config.yaml
model: "image flow-matching model"
dataset: "aerial photos of the United States (SatlasPretrain)"
train_examples: 203450
image_size: 32
horizontal_flip: true
conditioning: "none"
arch: "dit"
objective: "flow_matching"
cond_dim: 192
logit_normal_time: false
norm: "rmsnorm"
activation: "geglu"
mlp_ratio: 2
head_dim: 64
fused_qkv: true
qk_norm: false
inner_norm: false
moe: "expert_choice"
num_experts: 8
moe_every: 2
expert_mlp_ratio: 1
experts_per_token: 2
shared_expert: false
patch_size: [2, 2]
layers: 6
width: 192
positions: "learned"
optimizer: "muon"
muon_scale: "original"
lr: 0.021
momentum: 0.85
nesterov: true
orthogonalizer: "newton_schulz_5"
adamw_lr_other_params: 0.0008
grad_clip: 0.5
steps: 12500
batch_size: 128
epochs: 7.9
lr_schedule: "linear"
final_lr_fraction: 0.1
warmup_steps: 2500
weight_decay: 0.004
adamw_weight_decay_other_params: 0
Rows from block 3 of a small image flow-matching model, named by matrix and row number. Rows with one number within an expert belong to one neuron, the router's apart. Each number is 500 + 25 x the weight over its row's rms, rounded and kept within 0 to 999. All counts start at 0. Numbers have three digits each.
Before each expert's rows are labels from the 100 images, of 14976 (inputs lightly noised), where the router gives the expert most weight on average: "top examples" is what is common among them. Only what is clearly more common there than usual is listed. The data: aerial photos of the United States (SatlasPretrain). In brackets: how many of the 100.
# router: router (model.blocks.3.mlp.router.weight, 8x192, trained with AdamW), inputs 0-95
# gate: expert gate (model.blocks.3.mlp.gate, 8x192x192), inputs 0-95
# up: expert up (model.blocks.3.mlp.up, 8x192x192), inputs 0-95
# down: expert down (model.blocks.3.mlp.down, 8x192x192, transposed), outputs 0-95

# expert 6
top examples: crop field (44)
router.6:517520517502495497556516494452492509480509486528501468494478514483456457510454527512492473534511541491539497498522534476485515485505520472461488531484514470479502486517512471521459531516514511493469533506511486509493481443509549513531496507519488489457492522527467492514522522477475524504
gate.9:505499498400480454460508491516481522511497527529505484483520526478473484490494514511508520520525511509494521488474521519514516496472520518516533492473473491451514493488481528538525512516485505464536502506556505444494501506470518480516448475475503480486494542497515548468519549494509492532
up.9:503517511488536447477491506501519521534510491450509476507517535484483547472520543499491498459482506499510544495540488494499502502499521564499480516470486450509542536469501533490506514478435505463491532502480502507486522489520489516537501488469530494484499465520509520524529520530528496500
down.9:507527505468472500545494468507510524464499534473480484460511519479458521460534495476541496517505493547473500433445502484511484519523510513467490491505474463501477543509542507457467505489498531555512497453529505502507474502516509469466468489504512517525508522539487521505529503532492509493
gate.10:524500536497514492528542487543496521482544502489519500496510501525511486527511502468453498466494494472450483539523511467483491559523514459499489502490488477494501553512487451504472528522491493491451522451489483506529477492517515534511486496493504502461503515532499506523454566538473487504
up.10:523483479511503497469491485489463518526502506524514498476455502514473464556514472475509491535509436501486488493499522452532503513508491504521477514512480496516487521494486500488472533546522491491508477486502449547550502540520485505517519465512484519478535524532492496549467530520477466523
down.10:496512518530457466549524479455515521486487479518530502503514509521467469515480480517490492494487490519476473496516542505517487468504534508496484505486520512511473509522493490474483504458502486507506503522454487493512535518462445525481531534495486448465539515518539537512471479521552519489
gate.11:484456510505540516491486481472519477529543486505473499502518513498464521510498475484515505536486469539470514499525493513469488511505486483539489489565472476485493499473531532486510535512511494511491496524494518463501560469507489506515483497458525472530525515511496487501530460466526483484
up.11:528444517530509504535499476529498525513495491511472510497504484492520497523474465487527494529495529463529493495478516473512509527492511532558486492515528508514487498476506480516503521534528516511489484443481511468485566467504555519517510471501466451492492507488507473515500467479476503472
down.11:466478525488485478469483481512508515451497461497512499505483511469456501534473481515514509528502487508502493519470509569519520471535476464499493510540553457468508505502521457490509484494490497511544501517509498482489463532488468462514522530502504509493494473467487513511506507497511482449
gate.12:515516505505518515499518483491519501475462510521486520505491521508512500514510488507553507525490532539483470493477487509495521509506483464472514491465481478475500492501489457492530444472516511508515555492503484501519494500488526505510459519454485455483520493491507505468513490456530486454
up.12:513488523507516494487501509506512521479475545508507504533490519527498504510501508519547495563470533543474495523493491490507515511500481507489520513480480508475530483486473469494505477457515518491527535459515490496491507457479512505493462499483485474438547512482507509476513475486503473463
down.12:488478463471503502485520473491540497472480506508514505478477515503460494473551525482564512503502478466465479502481471457477490511486486515538448494484485489477476475459537464508538525494508535512482523506511466464533482513480489484537509492478490479530495510503488498460477501426524488483
gate.13:512516510520455532502527502445492553501523505496466496495505526556485500526478443443529495523499528518485492512500466483462487483491529466511522495523479526472596471511505508487489474516531490487545527534528501532487517535475506468508486518466509527520510493515486525523467542487516491527
up.13:507530521500530461512481510526502480485490482480505484475514481490472473506536523524490472471480486463508479520487529482512515488517462498480529500441473505542458495498481512535532534476490503446469501507468526478477494483502528524486502462483490504473489518502491489493531465508504530507
down.13:501541498541536528509458503504490468471493573498508493493487480476467465533490500522508496494512497522433542492489559520496515507508499477518428505488475502464496506494508481481462448525486530551521486505449501496483523510495478487527480518495490501481468474494511480485494538522479540506
gate.14:524466527526491493471488488508527528512506530497480475505492522459504532523458488465501478448476490485497498496481469505480501554469510499537474524496501478552523499501542495539520427459497491445500490463467479489479495500511498503494451482466514505528554539550534504491527516473535485472
up.14:491494504477480494519471506460484462482482498484489506511499499534503518504516535516513512516514511531511488500447474510500523496502486506498528517476491488522534515474499528505516491511511518455479459478462489482479503496512461407474513516547490484496555545482547516491499483493542510506
down.14:527489500497538525464485533481509463455463519527520465498482530498495454515542500469496485462503482524531466474514478487466468474481449482514476525482458514489489466501470510511483526482469494530514496557436465484475531526501510495518486484547495480495513505536530505491523525527529549520
gate.15:465481536473491460505457519518486454497504497474470501517467516483507492512507472470509489518501534471463496509475523478467526503504498504456493495547482533509544480515504532475500488491522500493497544482468486516496515516518485463519497503527493520505514456454544494529513493521482501447
up.15:537516488500512519503527494461504530483458487524525516450550491490469535496466550511530490486492481529486498490518506490516495494517488478531520505461521477496466507518459524527486519508494501517525474527521542490515508499517507548515500526483503492481532521503479476492506499450510522546
down.15:476505502501506483537526533484500435494496512482502487511529481520513474490484484512500503535509510500541490522512481504490500526534494481548538502498495521526525494522510444531486485515516500490502526484548497518524485490517519515528477507473526486422533514489465492511499510492508502515
gate.16:492523468505519483510500483522500498463486493500518507493491509521472509499507527460488484484476459522491472536545517436505503453450505518481445497496512493476472471484490512581524486561501505487503476469507502440505540492450520483493466499546511473459477476472487508495473494520478503521
up.16:514512529484469520508518511508496490505473534492492504511518475463512501493493496545469522491512539521476487477497480556481504510508531496504528457484496533508496526510491482406503510447510484507519518502487492572479498552548446474543498522493497491531505472506499481493481528509543499488
down.16:539467500481506477527514496497521517515474504524479485478449514506518452508514506514469502457497498524500492499499518445482493449496495457484471487491505494517518502499569507582496509536528498518441530495512450524492486515446510532529529496472485517448528475520498496498513498475492539546
gate.17:487519509503521518483497520505481489521503532496517489448518505447494499510474508481562473524508522559487512469478511496470516512510493460512502514452480525530514485495487453473494514509519498507478492521495511502491519489468459485450520499532551467538490532492507518529517488481537494477
up.17:511468507487471459478512504523514477495467486525492500506491503546527510501479501534458547518519493467513502495523465484501463467441473521483497464553487496501476508516462568491505484484477491509507497516477509489482475503531526488504527497495504518442556484490530498440482472506444472472
down.17:506488486506523534473506502533477520495511461509545508515469523532500503499474532525463477489501506477523528515514495475539490564539464504525478492452504492517539494479472483482494534504512506479528502460528511515478495470533540481502482502533472504458444473486481503447494480489542523539
gate.18:500464521503497486495500501491486463502531501479505471521471491532489496504498495554532471545517478503484507492453545521465482509494513549509497475514489489505511505508494524480528427504486508501517536490477553477481523476496538503504506506513479490516496499485520518511492493458469514507
up.18:449442502529491488530495495548456497492515534480514490517511511504512526509506507528458477493517486505513519503496514476480490484442507477485486466527523498522505435486512471554475501493480489490501507567501505503504523468495505456478503502435474504459501530549470495488482482450492525548
down.18:512514485531483521518544537531500534499529466537507518515542475472534471505469476463470495530502511528484487532479478478517515477452480530486516529477461517493492524489550505461512541464508507526546493506552480512491495491534532464487458524434493484521494470484460502454496498508542504478

# expert 1
top examples: crop field (42)
router.1:526545476476464494514493505455496505536477471502494505517467510511479536475531525499496482544524470477513517518517484493495490494457514489497491487519535475488520517529540484511489462529494502531461481533453522508495490457459530490483494488494516499524466521524469483505496488550491468513
gate.6:497547484506442511516502508522537541508505512499488509489503506489493483486470462511532530487505547536539493483481491497506480486506481484530538497513473511504480485513465527521496523532491473493458489491449504566516491534479464497486497473484486470460560519496445508481534437489538492473
up.6:511506512496515483491500474519484487509502442499467505475489468498506548507474558514490504527505480500464531469468479519540470500521493497499518552488488551492546507508485508501526524472471496487458479521496525530528452503483493479481480467486493542507514518512494506488563524458533505524
down.6:505538488500529558523499471497532482496522465491506505507495480495525490533483505474516483447498541481510493496500455550514507506517495527482501481506523499507470516513457464443487488506516451472537506519521490466475481476526442446505487524515498543521474466517496519471502550509524519503
gate.7:501524520473499493468514510465496542472526510498516510509499500495530488521529488494483493512505501525543526554490498521503493467506511489519481466472500483491469540471507540471482496438479503473485497553489474524508474509551476503462533501438493449528524509478520468509505514527493477485
up.7:500524505490515470446518519495484523482526504502531505501515506517530495519530477523452504497509441532535499516452507510530502495510482466500469516464508463507474548465516510482458537477476493461489492558482515508502486497554502501486512472495492431544523490485503462539528522526491480500
down.7:475491521492501495547520507512524451498519530484488541469515542502554522522440534511520478503509510513487506469511462489517503490496523492523499527521497476543480587511503562509496492506486513490492529479511490458479493462459506548557493518452523538490509470510532486528502517540488471518
gate.8:508455534511486479476520483503526506517498504516486531508524504517501506514503550464485505494498533531467495478499547507512513533478494463513518559495446475502518523476495473594542520490517511477494505509469490503540482521443504483500490446469484494503514531524462552502507499526522501464
up.8:513532520474484486492506517465534504519494482521526513516487520487494532474488493474509515486491467525532498510476522495501498478480478532543518513501493493526534478489524557460533493503491498508462518476516564493497495516498490528503519497539499501482536495488489499466526467490491499521
down.8:500501523453520511492492452498463459489461523493507480489484514516534508521518546510532514512507524475546477482481483504467496545536463445531513471501497491494499424485489521530528491488497540482521482463505528473509507512442498501549494478545507493494482514507513472538505530508497529454
gate.9:513520491475503505474527512485482523456507519480523490462505483483505545495523475509488558537473497495466510535550485491471509507496465503491521477482460474475545470481534478497499517475508512482546494499515532489513512504494540477511526484486466496494572510502494532515495527483521515513
up.9:515469466488516494506536488467507512489494497499524509485482501521498549488576504458492490553486510471452463579535506543484507457502478480520522508528503494517548453494532505511560553516489523492528505487536494488516484503509529483484531488506467483488510481507492490498489545479504528501
down.9:511483479515449503493465492517519481493499488526507476467510531473464460560503501541507510504471483524483497492508485498479501519480506488475478492522551489507488553536525475496511476501483471529487456506496536468491463495535496518478510507487531513493523452532430528497539485463506473487
gate.10:514510511502474479507533497544480492492481495511521507479487513476517552504497514524529505512493467511495518505548557455487507476522504524427432535492518480531501523497484496506490506519527526487534461568537492493521502536497514512509493472496487508510516453513513492528528518475478532571
up.10:497479507523453505533481492462478505484558493500494481523475482514525481501506496489530476481513506515489504524522479496506493517503515484513513498509449489517515507476440473528510500464477493497484497550476526474469519499505467530560478513502502492489492525544453482544473516552512467497
down.10:516470520516536527454490527542534506480493466479516496509522541468492488501482470471534486480539497504484487511530484525490519506490533498502536519481503499518448449502507489458530470514483493484506488505528470542488469520533518475449456532480506482506518456543447533512494504454492504511
gate.11:553530493502486492502519488500485509474487495506498523515528521536505515549461498483461465548505506486502510497418495549538486465527531464512502504537517498465499525505506515474455469496508507485423519476459494494492475504538477488506461519499499509519471528500490468513518526513542525475
up.11:470479517487458430511481529495522541464478488508511501495523489482518488472544505464483528461493484499471499510461508451546488506505486506482494546467497504480495493496534483505485538511484491497504498487492491473540506500477537505492505500530470531539522527449476516505507437507484504453
down.11:536514525510498476524536474509487473507490536507486493486492509491505472505508518522516495530476495481567477483455517470540511497560524509491498541502454502531494497490443516523498480508532489548549509505484465472525513497469517521508455473467517502507496509516513492507515463513453509508
gate.12:516492496495513471472477536473534474486490477520537517522499485510496445486501502525482492530507488508462476496531492492528539466484487523540491519520481556469574503523469536505486534473527523465457533487515545530537490515497521484477516466457547509536500513529528481519507510511504534495
up.12:510480513534483518508490486497488518495493473487499483495512496505464450505502519499518506505453512512535498463509517517455520486467524511523471546512518460480543449496440515483490479483484501503469461539521523529515507474496530519497532462531500484525526538504480461514460534526477514502
down.12:533481526494484509486523477466493523512507516489547506509507529470489519515496466462491493532502446509521431469508498474486528534500551475459529454508485505530489481490506518520433546479525517513482493509510485453472456519527515499445486474523504508539501510507491470470481496490492482524
gate.13:479502482519484503533477488509437523493516500518465476516487543552506535478490540456467492505500540469513487469456522524512523527472512463494476491445541498527540493507506519464533528477490497501509504503496480519495534482511487499481514470472504490507520500541509495475476510530521490514
up.13:521491495492479517488515509507551485489489558478515512499514504435503493506513473501496487494501470557496508511537488483479502504513506547505493520510457491475487510493476481513511445517507495481486534516525546467483470531478511530522476548491523478458489517457502507526530459460489523503
down.13:511518485509497505526489472491534465527507486490496466519509464544532514477503531508527504506501540488521505522543467494498499503513544515511492519486485497525536514466498488503478520490479475497523470524541483582506495538516497523465522492502478439480445484503472486511494491506501488493
gate.14:524481502471505448471490519403477472482537506522527509529517533507523499501472509472528496506501484520518506528493496545532503543529443499536479521488521451521456482487492517513502532475516503487512515527426567489528497515495442530506530498472530497500533465496481505476514486493512459473
up.14:472476488469480474470517502428461490498498477517512483541501544499516477476465492515541479522511550509520537532461481521530529512529445547502475519486508503536443542501472451519475523452512495515461485548437503509478496483503455472468524493482529494471497516499521500492512510469497463450
down.14:462461512505504445538493509471554535504549513478492515480488538522499511509510489488511508523510437502474503472502484519532512480539480455549514474465540507496503532499523497547510468519513485528484527500507517489487495483512448526525519514508500502493528474504514518548497502508503512534
gate.15:486468537529498489443485494513463520460508481531537525477508511501526527514505492513472478535496477479487466478529485507490478522544494491533486498509510501524501500513506492473474494497517476525438501512510469512475483457504473501518469512505499469554509505465498512558478489456488481534
up.15:486460519502498500479492497451458524471499482502531528455528480505476525520514491478489477521499500470527494490523473471484465502508479491507502485507473545502456470524476507498482505501497467534459517493514474522490497486489477500507525544453488482558452513446492514570496471472480471514
down.15:512539482468510479534530531519502462517493480507499474474460481496526477508563525536517497454525491496515467501479502470516479489529515497477527530498468486512449497525506489536535511469521534463537527502518490474492467496467542472493512498477526521528538482522494469552505463497451517533

# expert 4
top examples: building (74)
router.4:558514522488527510498522518511523472513479481531490485528523488466486467505509502538473487466492477473531493487489518498481490502512446514516517543518536506453495566520549512493502534493524481484555509467540494463482546540514525528492486496535515465494466507523491513520479474526490490487
gate.13:513516489495527454523456493491470520523563511496473490475488484472482465493514494479490506476519428537482471522525502526500504493529480514562503475504476492493546484477490523511506515463500498517506478493507485481500487485471488528488545572519521458502518519478473491537494505524484531488
up.13:511509485514537515544479491503496521516534479474421477493494502473496476494488501442501519511498460488459450495517501569517509488521470510530519533512488500514516522478511530496526524498504481523518475483498517552522437527487503535458517535525527460466522520477479473506492502519514528528
down.13:491533477486506498517514531487469482472531572527532520526496491528506562518494498459535485529502536492487507584470493466521469520475503482560509487488548505495517512518490512525518446498472492489481499505477533474470464461540513524479527476508441545527486487514517465495512495496524469492
gate.14:488484495475491529497516516473454515477485520506462513506537551486499502484516540520475477489509501510492497532479482513437469474477523506501512498498526510498453550494488512508489446486512500509506491456442462495526483471482488525501483478489499520495523486531529513474452474522498496510
up.14:507515484481473525502477521489533499490500543533457513499503505538517483527503496505504517556518496502528503498488532527530485482475488494450533529503509499488489536488555515491470487493506495568491512484494458558493522458478500496486484489512495512498544521457495513509482495549521503515
down.14:500504521526480510527504491499502507490481481487504539473488530536500495548571493510510513551503527501459454466484556515498459503489539525496480518535467519495537535518517464512502517502439479500492539486498484480435465478527538477501486521500496502481471489459510449470482457502511491493
gate.15:514558509509526458464503497495498487528515501497506482515505540518482485505474492521483502508526535539497505517493493519461519516499539518532475553466549498475474507521547468459474471484474505476448502493538474478507484497530491486482546510543517514530526528446551512436537506473473507500
up.15:525444489513506510484461501455462500511509504525479513495511470509501513479541444507522509534493477487485498474454516500530495496528503455473519464516505463545528533491445461456491505520507500487480516521491529485513528489461479492485466544478552564506493515471537523487499479519498503477
down.15:500516479477507516480500505495496519492492492479497523481447517487495490550496465519463491462498507503500503506469505514521505489486550483547435480515519479501513552515554510473553515522485486501575480472481524470522482492491514480473481544485514481525492501503513526495511555494550465506
gate.16:506451505468461466484492496472467507511498512521496493492487517462470518476505455493458516501504483473513483529514515500491499522577483506539496507499484486452495529505488542495495496505500489485459509513488511486514539527454400509521512512520505519509524522514477464509504526490497518515
up.16:546508494491503498487477522484526503544498479501529514490489548499501486484504453489532505506481488468530512520512486509507492446497518490512483500484525493490470482493488474475491492526506487474522498508496519513510491532488487518485521494469515498477507505525457496488496476494510517443
down.16:473500505543493519515510513480508501471511486518496503496470497480506495478516472481534505489505498550460496484536533491477483531471514532463496489536534498498487465512481509498515502506501499473455480495553537519477456480516532516497521523474490506491475494499508501486484529485497463527
gate.17:498543489509480483538493481475510468486507493500492495496486500495489490458498475460485466494507496448495512523478538496453497466534506468533537467486535531512545534535463531469509498522493505509471499518523508482531480503517507454498496540488505531462508503508502494494552565497485535513
up.17:471476495499497491528519532496494490509463523531506488487514534528514534492518522476526491493484500547514499510478522501515513495458470503514488512505500540501510502495520497540476530487486514481479486451476490513531502512479491449456529492498482469532503448516509502500522485496544560475
down.17:472438530495510502481561471471476549469488489485537473531485510525527519513514546487548489501510536496488509476517481494472478534508488429501507542485487479518475491499481522469512470521538513514514483478453485496531489467500552474505499532479522501462516518504526492510517508478514516523
gate.18:516510500502505479529478494553491538505517460467482523515510536466500473521505482500514490568494480567462483463494505463500491497455495518505510502497489518516546475511459522491528506511526482544512525483479543546490492518527480534529495534464502543531547510528472482526486493458503485485
up.18:540533510497510528498490488536484513541508484478444467478508465504480489519491495470460512574494499493557498500506471465493486495462477548546473475508497507491544478495510528470498506513508487524509520516526476498529479554547508534518543523476488492496508479553504526500459508502508429487
down.18:491550511526445536534490493468535510469526492523543491516534468544479561545494477539493496455526530524494482528479509488501503503487527513513504481504507479506477471501516497532493513462507478486477543485520511498510438559486471471485488517480489489481548504470490472496498522485498488467
gate.19:546480502459453477549527465531470452486521480498524489496485533516516465501487529471512532495505532468489487515505504489501528555541505523503457509506455509438547539487508486486533508492514464514489457528503480500536466547535478547544523525553482487473507510511482516469494510489478483515
up.19:537510474513477492518516527509468489515515565489501539501513478517468508466539501536477472501547482483522519526468478505507457512515514531477487518579486507528536532500550522483501505504478484515503505469501472529513484508510489494504516469527506510481529518507501500421503518520508480476
down.19:515476461506500490498481514458453512507494522497509494506482468505531517490521484502483532518518502508502557493455538547478536483519522471539519478526514487495441497499506514482518470570527515521510481515480510499478553588453483503487493496495477499489478473495465497467487442538497518503
gate.20:505457500473488483500490497522502468483518491536462503456503502476536569501489488476538519519481491466535487495531485495510489502531550490530512505527523494497529544482518501561468533474492475478498514512504502478527510488505516502497527506517505493457507490525479496510506450518495517485
up.20:523458523538469528473511501515483510490502456505478517482516491439490481497478514501482498478501472509476509511482479504520473460513518511517473475487479473512496518469500521504530566509536524493542505481522482495514470477503528513470467491496506475457520510463489510561493446496534514511
down.20:489542489503495484487499499480473489516567491518493519496467548508490517492521440498478477528517492497536526479514509504502501536505487515488515526511504492505497442484525523427512517428499464496555502487470512453477505516554470488535519501483505491539511505524494490514478517502509539487
gate.21:511455506505484549468537499500507516541520487511488512508497512550493534484531506471499513510522497498514541480483477502526486535490474529591505475498486491489545484495476498496512470509502502508487459486516523524453518501500510489504474486518468474525515527510513475472516544504511489493
up.21:518482522502456515460509510502491525476510481514513518507480478541476488481529513516489533514482508461536505484463523482485456522491475534523436484446495478486500488478516474546504504491522490521471506487467543458448542523465494508567490462516495468494524491488491509487493489488467480488
down.21:482495500518458492531477495491492485504482583513481509501432510497507446467494489489527539515514471536522456528488500489478503495483515487549515466504478521540498527510544536555480473506530496483462472535510517498478516483469534527514495502541481491461487482528465504489484536481481525517
gate.22:494514495453523509521473467474479519480585488527536522479497474534519541506526504503575506530497459449539541515499493461507487551504519501449493548501504511468517485499505505523498506456504469511488499526477519527509481517526510547507489548464491513506512493484500488537513515494522517494
up.22:546494513496515517508504528554523486532510472467473511520479499541472467493480466495471498490498520554452464471468475540538470506487475498494485489509515479501494509498472491438493456487452498494531521501494516463505519506569467457494453482504500514505479513496484538449496527489490481507
down.22:533494479484520496488512508500503522526491476527477533478519531502512552481519515534454491534479474533455436499523526501487492450523486515514514473483524483506490452492469543486514518535474498528491489531574521508543486520500510481443482540474522526552536488456565528492512488451504498491

# expert 7
top examples: crop field (47)
router.7:505483515463495509497500475493496499499528499510527457521494475502513486495486498524482506513492511533476504485522553537479508456499518513493505550469523484499548492476467482494496464478510520486436514559519543521518531463540451511480486495519471520483528543515539497531480543507513490500
gate.9:462515510515490509512508492498477480459533487509547495524480475487528419524550538499531526455516507480473494533546538460487475514476531500502462517476489515483550534486456463496521462515494509496475500513535488513522534482491495504448506491491486490522516508523524472561525517543494497502
up.9:516548506515504488498520474471490507517468510508428508473519485501497530512481472521427497471483514493522479475459500518509520491531507528505523474499509480503476434512568511481499476491482502503515518519498487489488499541494529516497474487496502485500465490473484495458507451479504482523
down.9:501504483492555485487500479464500512513517496502517508474487486545495517501496537483492515509496524528525531495507462499525472462498467504509462528498516488491531464544446528499498470480532507532485501479483496550458497459505482498468453501466499508523506536475509502509514538456452503546
gate.10:506518517504438545459484518443455530519508520493481503479510507522495488473478464453466500547481498531448503455443504549514483477521515518503527529511505510486522497494472469530514483488497486481496492497527505499484511505509532510533502516522498484518506508481499509481480471514528488468
up.10:508492489516496532456481485482470513498506519498460510490490520529503487515482507487448511538504523524516499438467542546494503485498493524521482509523489512515521526481465483471536449439506511493512503544501493469476487492499507510531517515498514499533514497517499496471508520485452491422
down.10:510498491490521492526446504501527484490506509483480501481494521501487512504463490514489487538509482499494495482514530528470529501521522474519501467467548498504523495469525507493482497530511490519492475453499517519496532497510516489481482480476512483544507439549516488493477496472518451511
gate.11:524505510507493479482520517501489506488542490528494511472514509522507489518471477509484505491487512544520489508476524480511493510548516517498518568502470475469477494476502515428504492490472515486511531460563519475489520454502464478478501493519520468468515511526550496525540516481525506484
up.11:489535507503478486443495498508500477483527546510515509469494499505526475482464475515498506504485492544511495499479505484514513498519484519499533527456514490461466491489512491496526503499513513478518535472514572476485545462500529498487503502552521445487505499509540480510513505503535497558
down.11:483538522538503468528538520525489543489524464493496506497493457503492478499476477515454479506504525514503529518524517498491512515526517449513499534475503483478508565497532481522475474540469503489481553475504503512474510440543511518462489491511489466492536476463506505484491455486546460499
gate.12:525524514474521520463507485444491545511491514506466466499518496511460482517504512499457506506481499462494506499447564503487507509537516481491532511517509503497507491510486529431422524493522475484458447501497447567478511499513521481530493501519495490517520498489488503504480463519466531469
up.12:504472496514502487512484507490486517507492523481508507486495479511493458483490546510504492566511495530489496475506440540497511456509468500506501497559515495489506465502513481545477489447494495517538513505482463501482504502478488500493506493483460521501448469509487528434491478510481529479
down.12:496460484505474505482531524484490530477490490513518489490508501491476510477478515497519506509502476527463510513493471535487491497528463452450525534472517510505529448503498530460476512493469486477504478467467463501503534493500548503503490513484483497500480510514519529449511504499523505484
gate.13:496494519482492528465511497505468438524514496520479475449554403495544511550454513448467518493502466506502506458447492512492473512473513551552514508489459504473530499475453491490522482462491508512496490512502475516507503493507482528471577497483485495477476474509494498511540491515466501521
up.13:521524469507470443480498473507487489488463537496512490531531480476478448511531525486485458512473525457518517501497516513488503505515555513440477526530504523501540522503518535445518551524519503441501500479498522482523501549531512552507504495486506516513506522503498486479481519499483509482
down.13:474521502533501466475502519508533502561511459495541512505520497535510525440477489495524513487504512538487423541498500509472487473485509537521493491496523494453480524464507466492474494509510505506478559542509467460542502545518486507475508481515432490492507450485504518492486500518493490504
gate.14:456477522503475488529472485520544519490465548517486502492480507483531520511500453493520531472506472519512477499500523485521493556504498468514494518515472472485488494499469533517473488498486502525473501485508418476516505487542441478515478463508472472569505495490440523515519488482510562557
up.14:510483508484507542505497450554509509518526525523478488487499514501499518512451483481471533530511508504501459513553515513510502522567489505495507539511498502471533506482470482498500499541498502505459482529493487499524542461495529510486522475536472502538485422516461479529485528489514490457
down.14:512524486484533520529497479513491469486481536473488497473528529545537532559500493502471483531503482553516488511481476538501488500517499467480483521483518488502491484508502539506491483485467497525542476477509485497499512515454495494480486478505498481495506454554533503538490551483504519548
gate.15:472491496487488506504491470498460498494474510474478499477477504509526510506520514465438513550506519510521481515500514510500527520510495525532462549519493502475471529498506513507517555521526503486436487463463498487525521475514483519515486484511475478464540473499498476531502496493514521483
up.15:439506516490552517510525474472472511492524509509519506499484532530460525515471508476504526536509448483529507489499537502484511450505502528491487499491527520507491461496487505535504510515517502437436482506485467484511529457516490550493485464455505493496517551545429485475507487512514553479
down.15:449470482471539496499518489530465439519498522500484514497502487489527509520491461503480484466506491511513495501468477496520485533537463498551462488486480475493525511493486499449492509475514498507554488463471471482516527509465548498467517477477467510502521476422482524518493498540502496547
gate.16:504443455525505476484468466514520502506462444485484517486503508539482511475519513490492516496483517459488486480505503477538490545489432507526522500497510498437517469487547495463484474515517525525501485495522470483489509488494497495534544490487512524481536454477516517479524548470484542466
up.16:490567497529521526517507539492531498500503540533507538498490456491510493516552500523553495491487457537514521494532478491515508485509546501490497516440499522582473507487419543496505514500538497534483464515545493510517516507499523457472510496515521511479482510503491490485509462506500504509
down.16:479516500494542451507510569517493518499534518516518509493519493525573493527493493520509516517523501510492473498521478490561517508495473463485534541469521475534505496516514521513490532452518512480479503493498484511514463486485551487535464493448491513545527461527523492486476505504473488590
gate.17:476522508461463527498499472423490534493481477510467505490500520495536482474487477499439496533498493475507518540494517558520495490490477488559511535507495510538521489494499526479488531496500483465521521460520508490529491455500506472463481494473534498489453502553469477509506452488542469504
up.17:468506506504492471488461502545472500476521532490502513487459466483502472521503440465488515477497494508494507492508533462496502464528513514499527457491505512453533523492500503495531500508511492502484489497510482503524506496504579550521494479534470467516541564464484514523486542540488520511
down.17:503462486483509532465468507475519482485493468513514539516450545515479526515480505501542491500505523518493530510518488491473505551538495506498501459499530472496500492493499464449497515466488519503545522480495483479486490531443521502492459479493492492514445462487456500485506493482548491485
gate.18:519456488516510497498506502488482470455526550504475488517488511491509490506479544481507497455494493521500522483454502510516520521526487498456474519498514476501450476486471439489515505458507482511532463484508473494505512487495475474519534497484493485545470550579484481523528493493464514532
up.18:491519521525465491504506508526493530525471513518520502487512488500499489499518448480467522514473483498497486511481484501490486526497502508541504481537473519488505481519498542476532441543474524529475508527485519502473486545510503545524512497508518498474505458434468517482501487481521483492
down.18:455491495548517464485511482464535542502511537497511510487491535488500517521509506514455529477520519468511553507458480493516481490473503482515471489505488508517506549498519492460516470494536480513534510490450535499492488479516495484557475522529492508493499473477498499470479499497493482506